config.yaml
arch: "swin"
targets: ["order", "family"]
fused_qkv: true
qk_norm: false
parallel_block: false
patch_size: [4, 4]
init: "orthogonal"
beta1: 0.9
beta2: 0.99
grad_clip: 0.5
cautious_weight_decay: true
epochs: 15.0
weight_decay: 0.1
Rows from block 6, named by matrix and row number. Rows with one number belong to one neuron. Each number is 128 + 32 x the weight over its row's rms, rounded and kept within 0 to 255. All counts start at 0. After the name is the row's rms in percent of the matrix's.
# fc1: MLP up (model.blocks.6.mlp.fc1.weight, 576x192), inputs 0-95
# fc2: MLP down (model.blocks.6.mlp.fc2.weight, 192x576, transposed), outputs 0-95
fc1.293 051 [ 99  80  87 151 147 100 116 111 103 146 180 177 136 116 133 127 136 193  89 121 109 112 130 179 124 125 142 139  87 177  78 145 145 173 124 111 138 133 138  68 120 100 157 106 127 200  38 143  79 126 150 167 102 162 134 111  98  95 178 152 121 134 204 107  79 174  72 102 193  64 103 172 116 107  83 130 107 154 100 139 106 157 150 175 154 108 155 181  64 131  78  92  98 145  77 100]
fc2.293 028 [132 106 155 120 118 114 128 141 117 101 123 137 132 176 110  94 110 183 118 117  29 139 139 116  91 146 182 161 121 115 101 133 166 103 133 178 155 138 113 123 145 194 145 159  88  92 127  93 149 114 197 112  71  93  94 112 134 127 137 106 160 176 151  95 171 137 137 151 190  96 129 119 151 151 100 155 167  77 101 140 156  91  96 173 129 128 118 129 120 114 132 209 128 117 176 101]
fc1.294 122 [ 84 116  87 149 111 130 132 100 153 155 176 122 147  95 152 124 124  97  86 102  81 115  93 145 149 127 100 123 145 154 195 150 102 128 134 139  85 110 107 192 147  74 121 115  73 110 147 110 136  98 154  57 206  87 161 115 147 105 180 153 126 141  86 113 178 157 156 161  99 128  92 212 142 105 167 140 102 127 157 142 136 177 139 118 106  76 114 140 129 170 178 134 127 168 141  47]
fc2.294 056 [193 119 181 114 133 178 110 142 127  98 122 108 143 139 176 117 140 125 157 150 166 145 158 105 120 146  97  63  80 150 109 147 168 112 177 154 126 172 123 106 115 187 121 160 149 130  98 112 154 123 138 149 112  90 104 168 155 163  71 148 144 148 198 122 133 140  87  93 143  91 161 102 137 115 162 119 106 104  75 158 177 151  96 161 113 128  87 132 141 104 108 160 117  78 156 147]
fc1.295 053 [115 139 125 109 152 141 130  61 169 147 151  90 138 155 127  99  93 132  91 123 132  87 147 120 138 110 152 117 195  94  78 102 142  26 135 105 188 172 116 153  85 162 174 152 143 177 135  98 132 155  90 105  91 102 155 188 136 110 102 218 144 131 155  53 170  97 161 156 138 155 150 144 104 118 143 123 100  86  81 139 121 144  93 170 127 151 136 140  94 153 153 183  94 155 128 117]
fc2.295 027 [107  81 174 152 117 139 114 190  78  88 173 150 121  81 141  99 160 158  87 135 136 121 114 114 154 170 129 100 152  40 130 142 103  90  44 160 116 121  70 115 128  87 150 118 178  81 139 162 185 132 165 179  97 112 144 142 187 127 162 115 131 125  88 130  86 141  52 121 124 138 106 151  85 142 125 127 143 117 112 135 117 143 145 150  96 102 107 145  96 174 130 101 118  88 147 160]
fc1.296 122 [ 95 146  88 127 111 122  84 104 161 151 149 165  71 135 154 110 159 133 127 162 100 126 112 103 136 135  67 103 101 137 111 127 143 157 218 147 150 122 107 129 153  71 124 124  75  76 169 161 146  80 103 135 231 103 154  68 112 133 162 164 135 188 121 130 102 182 154 163 139 137  93 152  96 115 161 141 139 173 135 152 119 125 125  77 129 111  94 181 137 150 114  94 105 170 112  87]
fc2.296 107 [146  94 189 105 139 198 123 170 124 150 109 160 130 175 124 155 119 161 101 159 163 202 157 182 112 150 120 166 119  91 160 135 135 111  58 142 152 138 136  76 132 163  93 125 143 153 135 142 176 120  96 108 138 158 121 134  98 124  80 148 134 116 178 120  66 137 146 133 126 139 161  87 187 155 114 144  96 174 131 197  91  94 158 159 109 140 109 136 148  84 117 112 153 126  90 151]
fc1.297 055 [ 94 153 132 140 173 134  85 108 132  94 127 159  83 149 102  36  91  57 111 156 134  68  93 151 185 119 189 124 189 138 178 135 122 209 113 142 150 129 132 154  82 154 103  63 116 129 139 150 125 147 109 127 125 159 116  52  67 142 110 115 156 178  95 186 136  75 122  87 141 138 175  94  68 143 130 121 101 150 118 155 104  83 146 166 156  97 125 105 100 150  99 175 164 169  86  86]
fc2.297 036 [115 104 153 115 117 134 138 116 153  71 102  74 107  89 119 111 156 145 102 149 129 170 109  90 182 124 140  88 171 112 148 154 108 114 149 183 151  79 103 113 119 183 105 132  89 159 179 134 151 132 109 184  77 154  50 156 132 123 141 197 136 151 127 132 119  84 108  90 160 108 125 144  64 167 137 146 107 178 128 157 131 133 129  95 145 131 166 124  89 159  65 134 120 150 115 105]
fc1.298 118 [ 67 114 163 167 104 153 124 104 153 159 169 134 164  60 111 202 105 115 137 105  67 170  87  99 128 139 143 163 147 151 117  87 162 133 152 127 117 169  99 114 145  79 134 189 138  67 125 111 152 172 102 133 145 101 137 120  95  96 145 172 124  91 108 149 180  43  98 162 131 116 126 176 112 166 138 104 135  51 179 123 128 111 149  66 160 126 161 160 112 176  92 151 132 136 146  46]
fc2.298 147 [167 156 184 107 158  63 152 157  98 114 145 160 102 133 165 102 118 164 146 130 154 160 187 118 149 152 110 154  65 134  66 119 166  99 135 133 123 147 151 130  78 166 110 164 114 149 112  56 118 143 123 139  93 196  88 160 164 138  90  85 146 166 140 173 113 203 111 126 131 138 182  87 124 117 108  78 161 103  87 120 104 106  94 153 120 143 126 130 125  59  81 119 182 113 117 163]
fc1.299 058 [138 103  61 124 139  55 118 147 121 166 141 137 114  95 128  86 156 165 120 118 131  85 105 112  97  81 133 141  80 112 146 163 129 162  95 134 137 102 129  86  95 131 147 171  99 136 131 149 113 135 166 105 190  88 158 187  98 123 107 187 149 169 159 114 154 158 171 143 180 148 111 161 134 112 131 138 108 120  51 124 130  84 100 127 113 172 167 141 165 139 123 136 176 139 137  87]
fc2.299 037 [107 111 125 118 116 143 115 117 111  77 166 154 123 172 100 158 123 220  93 136 144 164  96 147 129 163 106 155  92  93 127 129 127 147  88 186 131 140  56 156 148 162 158 132 183  93 132 129 133 113 159 146  76 116 138  79 136  96 154  80 159 164 153  97 121 184 160 132 142 102 168  97 115 178 106 138 109 141 141  77 134 111 125 213 170 104 142 111 103 130 123 112 135 108 135  92]
fc1.300 054 [117 137  84 160 152 102 107  84 111 135 122 157 165 154 103 119  83 128 159 155  92 198 115 159  96  86  81 145 106 111 127 122  92 141 160  88 134 169  94 108 141 124 154 130 168 205 107 175 145 144  99 126 124 155 116 131 124 135  77 183  85 107 132 176 155  94 197  85 136 158  95 161 140 158 114 124  96 182 166 186 146  91 147 165 178 116 101 110 142 136 123 104 176 135  62 116]
fc2.300 030 [124 142 150 164 115 206 101 140 112  65 130 104 127 150 145 135 149 112 168 106 110  73 198 138 134 174 173 124  73 136 108 116 154 124 166 167 119 162  85 116  53 193 105 168  84 139 131 125 139 119 148 160 106 150  88 141 105 166 161 133 116 170 113 125 151  98  97 190 105 130 108 128 108 143 182 131 124 151  73 110 147 137  79 104 123 175 182 130 139  65  88 133 129 116 181 130]
fc1.301 110 [144  89  64 147 128 217  85  74 142 139 164  97 131 125  80 129 137 156 128 105 134  85 145 187  86 137 128 153 119 156 169 135 144 133 149 150  98 133 127 115 156  59 163  92 115 124 129 150 150 126 146 102 168  54 128 150  99  86 128 159 156 108 126 135 154  75 165 111 172 117  83 149 179 145 155 143 125 150 157 128 139 150 172 121 150  54  83 159 127 188 130 141  99 123 142  62]
fc2.301 094 [161 142 137 140  99 191 117 121 142 109 153  97 109 144 107 140 154 137  62 139 114 128 178 137 137  90  59 144 113 120 158 134 120 132 115 163 107 120 101  48 119 182 124 138 145  91 127 144 164  93 166 112  72 121 133 170 112 138 148 141  85 119 154 152 161 135 119 150  97 109 167 165 123  82 160 169  73  90 197 149 172 161 135 148 155 142 125 155  84 116 149 120 167 106 126  74]
fc1.302 051 [ 99  96 125  94  55 133 155 161 105 116 131 145 156 140 138 144 134  83 144 141 120 150 129 202   7 129 124 156 109 160 127  85 159  93 133 143 137 155  64  91 126 108 136 164 125 111 145 106 175 163 150 111 134 117 147 115 125 116  85 119 136 146 157 121 151 114 159 175  85 118 139 133  60 199 114 114 230 140  89 141 111 142 145  96 173 105 114  69  82 138  92 151 134  82 153 128]
fc2.302 031 [126 100 105 122 152 171  85 177 108  28 153 135 106 134 112 151 159 165  98 160 144 127 143 190  89 189 143  96  76 115 117  88 139 120 148 207 127 139 126 176 155  88 112 162  64 133 148 150 131 150 150 158  90 173  82 213 116 115 104  99 105 147 181 121 129 149 119 150 152 115  90  88 169 169 103 107 134 101 170 163 133 126 158 131 236 101 110 126 142  77 107 202 156 112 149 145]
fc1.303 121 [158 116 129 135 134 190  63 118 158  94 155 136 129 168 154  92 138  98 162 149  68 129 131 142 224 110 141  97 132 165 135 106 130 139 209 151 138 148 103 128 123 130 127 197  70 129 150 104 145 148 149  62 180 128 125  79 141 155  65 113  99 147 152 130 120 104  95 116 157 101  92 112  76  94 109  95 172  62 166 213 179 142 117 106 149  86 135 168 157 130 121 172 135 152 139  96]
fc2.303 125 [137 153 148 147 150 114 146 153 104 110 123 154 104 172 206 120 134 131 126 165 169 157 130 108 171 144 140 113  61 105 141 157 113 115  76 138 103 152 133 138 133 159 117 124 109 174 137  84  96 137 108 134 143 179 111 166 163 186  99 150 203 161 166 127 137 138 104 110 148 149 142 135 184  97 105 119 125 105  66 131  74 150 103 199  90 157  89  95 153 108 129 131 150 168 141 122]
fc1.304 117 [171  79 102 114 115 144 169 133 177 129 166  94 126 150  86 170 152  95 117 162  94  92 104 111 109 100 150 111 173 141 175  95 124 112 168 120  99 113 108 206 152 115 148 133 130 102 114 133 166 134 121 131 144  86 175 108 123  97 131 114 135  91 144 120 103 109 145 168 102  56 132 140 173 130 140 151 110 186 114 117 179 149 148  82 116 124 140 117 117  70 196 110  51 160 111  83]
fc2.304 100 [105 172 127 136 119  99 153 137 113 118 134 118 126 147 128  96 159  84  76 140  85 142 105 124 172  49 167  65 109 102  67 148  79 187 150 128 159  97  82 103 156  92 162 132  74 139 144 114 126 134 107 157 152 148  99 178 136 122 133 118 141  96 160 105 108 205 110 148 136 127 156  80 106 142 107 116 165 129 123 127 111 120 146 131  76 176  57  98 104 115 102  92 108 159 110 124]
fc1.305 046 [126 106 100 135  68 127 147 136 124  68 149 142 150  76  99 110 117 131 118 185 152 148 118 172 182 109 125 137 101 114 133  90 173 110 119  48  98 136 115  52  79 143 118 152 138 102 100 104 125 105 147  99 136 142  75 106 180 105 107 151  57  73 137 133 166 130  88 129 141  98  87 139 185 143 141 163 114  97  48 142  65 104 111 129 121 107  93 157 131 118 140  56 120 113  87 137]
fc2.305 025 [118  92 107 118 123 151 148 171 112 111 118 158  87 112 126 137 125 137 101 114 125 194 168 148  98  74 167  73 111  91 103 137 121  78 102  97 146  98  96 153 156 134 126 199 140 111 142 140 159 148 153 142  82 146 136 128 131 123 148 162 142 139 162 110 135 113 109 119 118 144 130 135 175 128  87 112 169 117  71 112 153 125 135 151   0 112  86 151 158 140 128  87 137 154 166  88]
fc1.306 063 [145 121 136  89 174  30 107 168 115 138 118  74 133 142  99 125 141 121 124 144 112 120  39 105 156  94 120 129 118 148 173 141 147 147  91 164 147  58 103 144 122  96 134 156 112  80 108 149 109 129  99 159 113 135  82  94 137 106 141 177 154 140 159  99  94 159 154 145 153  83  79 101 110 160 101 112 187 146 150 132  85 120 129 153  85 122  69 166 145 182  97 138  75 136 121  84]
fc2.306 042 [126 105 133 114 133  97 110  84 182 126 145 111 162 126 112  84 150 166 117  91 109 176 135  93 152 108 138 125 155 102 131 124 121 154 141 196 155 135  68  83 106 153 147 236 140 106 100 157 169 125 104  77  89  85 110  74  91 107 127 158 145 154 163 119 136 169 110 102 135 133 186 152 112 144 172 104 126 130  98 130 189  90 149 135  86 101  87  85 101 147  56 122  99  49 134 129]
fc1.307 097 [ 57 121  80 116 106  77 174 110  97 163 154 169 148 110 138 171 165 130 112 105 130 123  74 138 114 168 152 149 144 102 171 171 136 134 100 110  73 107 138 132 135  58 156  93 159 110 139 128 140 114 151 146 206  99 157 126  89  91 226 149 159 165  50  69 139 121 140 110 116 176 127 190  82 170 160 152 147 135 147 111  91 137 116 114 129  89 134 121  87 198 186  75 112 110 133 109]
fc2.307 102 [ 85  79 168 121 142 128 153  84 134 176 136 167 115 120 131 158 121  96 165 135 158 188 101 124 135 230 177 149 130  92 130  52 152 138  72 149 112 156 219 168 197  83 118 148  97 134 115 133 133 151  93 145 135 192 119 120  99 139 116 166 127 159 155  97 116 150 142 128 161 138 122  84 186 150  91 140 123  76  66 107  91  70 105 106 159 170 142  96 137 133  98  86 101 135 139 119]
fc1.308 101 [ 92 112 117 172 131 123 140  89 171 166 167 166 162 110 115 128 138 107  79 145  50 165 161 136 109 166 112  86 191 139 106 172 146 126 141 121  97  90 126 154 113  98 151 112 140  59 116 171 158 132 187 135 182  80 228  82 107 111 157 140 133 160 119 144 153 149  72 155 144 129 118  84 127 138 137 152 131  67  92 184 169 179 116 119 100 116  91 156 107 153 164 145 130 137 149  82]
fc2.308 108 [150 141 191 166 135 165 100 115 147 160 120 131 103 126 183 111 106 103 116  66 132 105 117 104 107 106 166 162 181  77 165 137 101 112  86 150 122 150 165 124 208 173 115 110 100 134 151 177 127  88  75 154 118 195  98 141 158 197 176 184 155 130 168 132 127  47 131  99 150 146 101 177 108  79 134 135 121  84 118 114  70 108 120 191 161 204 114 133 167 176 100 121 132 140 117 131]
fc1.309 108 [100 104 106 160 117 136 166  71 105 167 136 171 130 166  88 132 120 141 117 139 104 114 150 144 187  95 146 124 146 167 160 124 145  99 156  85 126 121 113 121 161  70 123 112 127 113 165 102 157 121 180  86 186 106 160  85 101  81 127 133 141 137  93  89  89 120  77 154 169 108 144 149 154 122 125 121 147  85 138 167 101 118 127  95 145 114  87 140 153 137 142 164 128 174 165  62]
fc2.309 058 [149 134 189 124 135 101 143 142 103 102 168 107 151 148 160  99 135 141  91 155 125 151 133 124 133 137 153  66  98 115 111 144 125 121 119 152 174 148 123 114 154 190 135 124 161 116 113  97 117 135  86 156  40 132 112 173 138 148  77 110 166 121 192  96 131 137 118  98 151 110 123  51 150 136 112 148  78 101  51 135 137 127  87 141 118 145 118  82  97  92 133 149 117  99 138 190]
fc1.310 106 [104 162 127 139  96 128 108 104 154 163 124 143 138 120 109  99 135 122 107 113  43 199 131 121 154 146 127  90 113 130  84 131 145 141 186 117 177 139 121 152  95  90 186 120  85  55 157 176 192  88 122 142 171  71 158  86 113 115  99  99  73 132 138 117 179 180 118 136 114 103 120 136 133 128 177  95 122 100 143 153 176 134 154 107 157 161 118 161  92 125  88 129 182 115 124  73]
fc2.310 127 [123 160 158 146 135 165 126  80 113 169 140 142 161 109 109 136  99  73 119 115 130 144 160 144 175 152 120 185 210 109 230 119 133 108  91 108 104 151 149 104 197 132 115 164 120 121 151 176 155 117  73  76 143 167  99 121 138 165 137 197 145 107 166 158 126  80  75 155 121  70 135 183 127  88 153 137 109 118 143 127  97 130 148 131 118 163 116 154 145 168 115 117 152 151 111  92]
fc1.311 111 [ 57  98  53 138 156 119 114  62 110 149 113  97 176 129  79 155 114 107 116 148 134  90  84 138 102  99 111 121 153 204 175 103 134 127 183 136 116 123  94 100 132  57  99 139 123 142 159 171 148 155 158  84 137 109 103 142  67 126 127 159 140 168 107  95 134  96 131 118 159 145 100 148 126 104 142 161 100 113 129 119 131 133 139  95 127  77 136 162 101 201 158 177  91 137 193  90]
fc2.311 113 [146  97  88  67 121 113 162 186 143 101 153 163 126 135  89 172 129 159 146 155 162 115 145 131 201 150 103 158  99 113 124 118 175 120 135 113 113  76 169  93  92 109 125 132 157 137  68 124 149 138 168 135 118 132 111 151  98  58 117  62  99 103 119 148  75 146 165 150 101 132 224 118 122 127  86 121 183 175 128 162 130 130 139 137 100 107 138 126 114  44 105 132 140 104 124 214]
fc1.312 048 [165 132 129 158 207  91 109 170  75 146 112 167 134 127 143 164 185 130 144 149 130 137 146  97 124 108 180  85 115 174 109 139 144 129 147  70 128 127 152 137 170  94 176 180 181 104 102 135 125 116 191 105 145 117 165  90 145 135 148 112  81 185 168 165 122 103 178 124 111 128 136 103 115 126 147 218 148 114 183  66 117 130 168  85 160 127 185 154 140 139 111 115 147 129 113 112]
fc2.312 023 [134 113 150 108 155  93  73 125  91 195 150 121 116 115 148  82  67 164 132 106  54 130 132 139 131  81 137 122 109  74 112 148 108 113 124 124 175 103 134 125 126 146 150  75 174  87 105 132 128 150 110 132  64  70 143 167 103 137 132 167 113 135  99 130 185 126 162 143 134  98 150 120 156 154 147 180 177 127  87  76 145 123 125 134  92  71 109  89 130 104 126 121  99  85 124 132]
fc1.313 110 [168 120 149 125 122 141  83 139 186 156 149 109 180 109  72 155 137  87 166 107  75 121 136 121 179 162 153 123 146 157 145  85 160 118 154 146 129 121 163 141 118 110 159 153  66  93 118 134 100 111 132 134 157  86 144  82 137  76 105 144 112 165 131 127 151 101 129 126 157  55 128 183 135 152 128  98 165  92 161 169 178 105 114  74 162  82 146 146 143 111 111 147 117 126 149  80]
fc2.313 132 [124  98 116 124 149 143 161 163 135 120 141 127  96 186 139 127 124 129 132 169 144 119 123 142 132 156 179 191 119  97 156 116 108 150 117 171 137 151 176 149 140 151 149 185  85 139 128 134 132 152  83 114 113 208 122 143 102 139 126 100 180  73 158 130  72 135 143 110 122  73 157 104 174 120 113  83 127 178  80 126 112  93 142 154 120 180 135 103 138 102 161  72  79 183 112 158]
fc1.314 051 [125 114  83 172  92 119  83 113 158 112 156 123 114 147 185 131 122 118 100 102 130 116 129 150 129 121 160 119  80 131 140 130 133  91  94 130 173 146 154 123 123 165 137 144 162 159 137 119 142 151 112 112 179 142 141 158 135  43 153 173 132 159 148 149 165  58 151 142 156  66 141  86 159  88  87 172 113 186  78 163 101 126  88 147 127 199 165 151 138 111  85 123 157 173  51 139]
fc2.314 031 [109 115 168 164  85 172 116 193 104 121 146 149 108 142 129 148 145 130  98  92 155 176 117 138 182 132 110 133  98 132 107 145 132 126  53 154  54 215  81 129 148 150 161 121 152  85  81 108 127 121 141 149 155 118 127 121 133 129 212 117 134 134 103 127 164 152 137 125 119 191 121  96 109 144  80 173  89 143  63  92 151 137 113 108 102 137 151 159 107 123 108 126 118 106 163 188]
fc1.315 050 [124 157 130 153 125 221  94 199 162  71 122 112 132 188  77 145 158 127  91 152  98 116 162  97 130 129  88 125 125 158 106 153 123  95 123 137  63  80 134 128 107 171 114 159 145 182 146 144 136 120 194 116 138 143 108 118 153 131 147 103  84  78 143 111 127 211  97 111 191 140  77 124 112 133 125 143 178  98 165  76 128  70 147 143  85  97  61 132 156 134  91 113 160 148 125  72]
fc2.315 036 [134 117 166 103 101 134 153 149 126 104 133 112 158 161 127 129 106 201  72 121  59 117 155 147  79 175 120  86 160  67 115 150 138 136 107 144 142 101  74  56 148 207 113 107 131  99 148 127 150 129 151 142  67 128  69 105 114 123 125 120 138 161 108  82 143 134 104 145 130 152 155 100 206 106 117 154 190 110  95  80 101 105 123 102 108  87 122 128 138  74  94 128  99 124 122 130]
fc1.316 109 [129 161 129 205 143  95 139 126 127 132 146  95 213 125 109 173 129 106 118 119  86 102 100 128 156 138 137  91 117 180 143 131 141  81 108 129  91 137 123 125 169 123 138 133 128 136 139  86 111 134 153 155 204  94 147 164 171  91 153 136 144 109  73 115 146 117 101 183 150 162  90 168 113 121 111 120 138 101 134 121 111 197 133 153 119 144 149 112 171 131 156 168 159 147 145  96]
fc2.316 076 [112 129 166 109 130 181 159 169 117  95 149  73 152  87  91 130 135 169 104 104 165  56 129 142  88 106 144 122 147 132  92 133 103 137 162 163 152 194 118  87 145 141 136 159 185 121 111 122 129 157  95 100   0 131 110 128 143 109 147  93  98  95 128 165 123 104 122 146 123  75 146  70  95 138 146 150 141 108 104  65 153 141 107 101 151 109 118 103  99 135 123 118 111  91 116 193]
fc1.317 053 [158 158 103 187 131 138 131  80 154 146 184 169 194 122 115  68 124 123 159 148 110  91 137  94 106 100 157 157 106 140 142 125 163 138  69  93 107 109 103  96 160 128 181 159  90 128  99 137  87 121 187 196 137  96 104 121 164 161 115 144 136 174 115 113  85  87  98 163  80 138 133 121 131 135 153 139 130  80 179 165 149 144 117  43 180 147 139 140 173  83 152  83  83 108 116 114]
fc2.317 031 [135 125 133 103 165 145  89 158 147 103 149 125 145  97 153 124  61 136 131 138  75 110  90  92  65 136 150 129 118  90 136 106 143 125 156 128 160  91 101 169 126 157 139  89 151 110 127 152 148 109 155 134  49 120 149 197  88 127  89 121 114 100 155 171 135 129 105 221  66  95 147  91 189 128  80 129 121 111  98  64 186 156 173  92 141 155 110 131 136  79 102 144 127 101 130 135]
fc1.318 118 [ 93 123 124 150 161  96 158 129 124 140 165 134 190  90 119 163 133  66 123  77  58 140  78 122 147 182 184 122 171 132 143 150 166 120 132 154  73 177 109 137 152 119 114 138 113  82 125 110 110 151 131 127 136 139 144  95 145 154 184 142 108 191  59 119 184  78  93 122 128 124 113 159  86 129 157 127 174 129 147  71  90 135 114 124 109 155 196 143 135 147 136 119 108 109 142 106]
fc2.318 135 [159 139 186  90 144 147 155 181 110 158 114 143 179 137 107 105 110 193 137 141 155 165 173 178  68 156 118 145 166 127 131  99 111  97 120 109 129 147 109 168 136 190 105 172 197 140 129 104 119 142 101 124  45 148 106  52 154 127  95  66 144  94 170 127  84 148 151 150 141  63 151  92 135 126 126 152 144 185  48 122 140  73 114 131 130 102 123 105 166  88 150  87 120 102 143 206]
fc1.319 102 [ 95 155 111 146 134  49  82 139 107 119 153 165 111 102 158 112 116  88 141 117  97  79 132 116 159 153 140 119 165  95 143 123  80 140 173  87  63 106 109 181  91 120  74 114 108 110 127  90 124 173 159 109 143 144 141  93 173 169 144  99 126 137  86 115 143 130  88 195 102 133 139 155  70  71 105 101 166 152 149 104  98 117 123  40  83 162 167 102 128 138 130 107 122 199 123  80]
fc2.319 066 [111 128 180 120 139 172 102 167 102 116 153 100 123 123 109 136 132 131 133  96 107  96  88  96 165 109 140  89 135 153 126 123 118 134 134 159 137 116  84 155 118 216 103  65 168 119 139 121 159 137  99 121  79 100 100 180 136 114 112 172 119 108 208 129 107 148 111 145  88 131 155 147 128 128 171 148  89 118 106 150 194  92 139 114 139 127  69 179 122 107 148 105 102 119 143  90]
fc1.320 109 [120 173  67 161 150 107 152 162 134 151 174 107 171 137 112 129 124  88  98  99 130  50 131 140 154  87 111 159 128 125 145 134  86 113 142 113  69 100 110 158 115 142 147 161 172 120 139  90  78 109 143  82 105 124 130 157 185 141 132 106 145 112 124 149 105 131 123 217 126 126  61 202  74  61 109 147  75 112 129 111 129 212 116  83  87 116 139 104 115 195 139 107 114 148 163 133]
fc2.320 107 [ 66 118 163  97 104 141 118 141 154 102 112 122  92 112 117 147 176 137 115 162 136 152  84 101  84  99 121  67 141 128  82 113 107 164 132 133 173 120 131 163 151  83 101 139 189 116  85 148 132 123  99 152 134 126 165 152 118 103 114 106 120 127 173  74 124 191 152  91  91 151 161  70 154 195 158 143 103 116 101 154 148  88 125  76 165 163  80 106  81  58 147 119 100 108 126 157]
fc1.321 047 [134 123 103 131 128 139 151 123 113 119  95 185 188 146 167 128 126 103 147 142 135  91 121 179 157 140 116 106  76 188 114  95 116 147 157 116 149 166 141 132  99 120 122 108 123 150 155 123 129 154 116 171 170 156 157 106 165 120 177 167 118 111 140 179  98  87 141 170  60  78 102 146 184 187  94 111 158 163 116 108 110  75 118 109  80 150 159 136 184 110 128 133 154 134  80  88]
fc2.321 029 [108 158 101 144 107 189  85 136 106  39 127 135 138 158 133 188 107 125 176 148  93  85 176 187 113 125 109 122  99 137 111 123 116 187 171 148 128 220 131  92 110 186 156 153  69 107 153 173 147 147 165 130 113 132 128 194 110 161  99  59 107 113 145 174 163 111 118 209  69 135  45  79 189  92 174  82 155 124  90 128 176 142 149 140 185 152 107 154 159 113  90 141 143  91 105 104]
fc1.322 110 [151 118  69 116 129 136 119 131 159 121 143 130 109 124 165 106 159 139 131 117 122 116 161 117  65 178 129 116  54  79 142 124  98 142 143 131 104 191 114 186 127 110 111 148  90  89 106 119 106  61 119 139 169 114 190 124 141 174 160 116 106 170  89  91 124 121 202 199  77 154 137 154 119  94 164 212  69 171 120 132 155 140 112 111 155 135 150 107 130 113 197 109 117 134 164  85]
fc2.322 140 [130 144 153 150 127 181 164 151 117  98 146  75 169 126  61 106 122 194 106 120 169  98 139 163 101  92  81 116 170 176 132 142 121 118 149 149 139 130 114  77 175 162 142 126 188 140  95 115 116 163 134 136  71  86  96  49 159  85 125  86 120  63 134 153 150 105  93 100 165  74 131  94 101 139 127 159 112 118 134  58 173 165 102 117 148  73 133 115 169 138 109 150 116  97 127 173]
fc1.323 098 [122 194  82 150  94  66 150 125 140 116 168 127 123  40 169 146  94 112 109 135  98  71 129  86  62 119 102 124 126 130 122 145  97 108 127  72 141  94 116 202 115 116 104  89 129 131 150 124 109 102 164 123 157 138 141 162 132 127 175 101 161 125  76 136 128 151 102 136  86 194 102 190 102 113 121  94 123 128 174  61  84 127 108 111 124  94 172 124 170 164 146 151 115 175  90 127]
fc2.323 057 [114 121 127 116  79 111 140 169 119 131 133 107 204 125  97 127 174  77 126 127  88 195 123 125  82 121 153 110 147  77 103 101 163 158  49  80 139  47 117  91 129 135 139 102 150  83 119 151 176 122 144 176 127 107 165 204 107 124 140 125 114 117 142  63 130 165 174 168 122 115 140 127 119 122 122 138 117 134 123 109 119 114 142 171  98 151 123 109  95 128 124 115 110 112 130 126]
fc1.324 054 [132 135 147 128 188 145 192  91 139 187 116  88 177 135 131 130 132 107 149 138 105 135 142 186 100 162 195 101 142  74  89 113 124 171 135 158 137 175 114  35 121  56  92  92 140 129 129  94 164 104  94 157 112 157  99 101 102 148 113 165  89 135 120 135  73 145 135  65 131  97 132 160  76 152 139  73 132 139 175 111 141 128  93  84 103  95 126 103 103 136 145  98  97 114 176 153]
fc2.324 034 [169  91 130  96 136 122 108 147 103  95 133 106 152 139 124  95 123 168 147 106  89 133 161 129 112 177 135 140  88 124  91 113 145 138 218 198 150 159 119 116  95 153 125 138  58 101 123 104 160 126 136 136  88 133 113 153 117 148 151 112 140 197 147  98 156  55 123 177 179 110 174 136 100 175 165 163 125 107 117 123 159 104  99 110 167  75 105 113 145 139 122 191  96  77 159 146]
fc1.325 110 [ 61 157 121 165  85  98 132  55 183 187 117 161 128  69 152 115 210 105 106 120  89 170  90  89  89 157 137 141 107 143  95 123 151 142 180 142 132 173 118 169 130  64 118  92  97  42 159 157 178 119  93 120 183 121 162  96 104 147 165 195 106 175 112 127 163 116 135 141 130 109 144 158 121 166 213 124 118  87 149 147 161 117 129  76 157 116 151 192 113 166 112 133 166 132 110  65]
fc2.325 137 [ 98 170 117 163 145  83 174 103  91 124 154 127 133 117 138 119 128  92 104 115 125 157 125  95 197  91 186 171 147 122 106 130 107 127 121 135 135 157 122  48 162 116 129 176  97 117 140 127 150 150  81 107 126 210 107 182 144 150 171 178 128 116 115 133 122 155 102 146 100 136 147 139  93 109 117  85 129  90 148  86  78 107 115 149 119 229 123 126  78 131 114 106 153 159 100 124]
fc1.326 107 [ 70 130 105 144 125  97 120  74 182 143 125 170 151 111 176 160 158 136 144 140  81 182 131 121 104 182 117 100 113 122 103 152 156 142 173 143 133 155 132 127 155  31 111 161  90  62 143 162 133 130 127 139 186 109 173  59 128 139 147 157 113 186  74 129 180 173 161 178 127 143  88 148 119 143 197 150 101 143 160 162 108 135 110  86 162 123 134 156 127 163 149 110 143 137 112  56]
fc2.326 102 [116 129 162 121 198 148 159 190 113 155 141 134 137 123 118 173  88 122 131 110 134 183 131 141 119 185 166 154 182 122 109  64 142  54  99 125 109 144 130 118 203 121  78 171 157 152 128 110 115 165  89 119  89 187 106 141 153 126  56 136 156 114 177 135 152  80  79 123 144 110 156  87 189 159  77 120 144 137  58 134 106  82 143 119  95 163  80 115 201  99 112 125 126 142 135 161]
fc1.327 113 [133 111  80 112 111 141 124  79 185 146 139 155 112 108 150 138 145  77 123 161 102 115 125 124 105 127 125  71  75 108 120 128  98 128 128 140  76 193 137 185 114  93 116 127  66  88 129  91 122  91 129 133 196 120 157 140 138 173 145 165 152 168 119 116 152 162 143 187 131 154 106 158 151  89 169 173 110 119 130 147 144 166 162 143 100 142 126 106 152 125 111 101 134 134 163  90]
fc2.327 107 [129 154 131 154 100 140 152 180 119 123 178  58 184 122 102 138 165 165 110 129 146 130 152 138 148 109  90  69 172 193 111 154 111 147 160 135 136 135  75  90 121 140 118 156 244 118 141 102 123 135 154 159  42  82 154  96 170 120 124  90 116 138  97 112 144 125 122  77 129 145 154  69  99 155 133 164 141 121 110  95 152 150  92 149 137  98 121 134 113 117 153 146 134  97 182 156]
fc1.328 133 [ 65 115  96 170 124 166 138  56 154 167 163 116 157 103 121 137 140 136  76 121 114 177  82 130  80 119 165  82 132 161 111 109  94 156 158 149  90 183  82 151 184  65 110 160  97 137 150 130 102 151 128 107 166 124 161  70 131 142 167 154 128 141 103 113 190 113 108 149 172  74 110 116 135 174 137 191 123 111 136 113 139 145 146 116 161 122 113 113 124 193 148 144 101 143 150 116]
fc2.328 098 [123 156 195 144 132 165  78 175 150 181  91 100 101 126 132 120 105  79 124 138 133 149 100 133 121 107  78 114 158 108 145 138  86  90  83 140 126 101  86  94 148 204 107 150 191 145 157 137 132  86 102 166 103 125 120 175 132 161 124 170 154 120 193 142 131  94 140 119 128 182  98 124  93 103 142 167  65 140 108 173 145 138 117 102 170 152  90 162 153 155 129 129 139 154 140 147]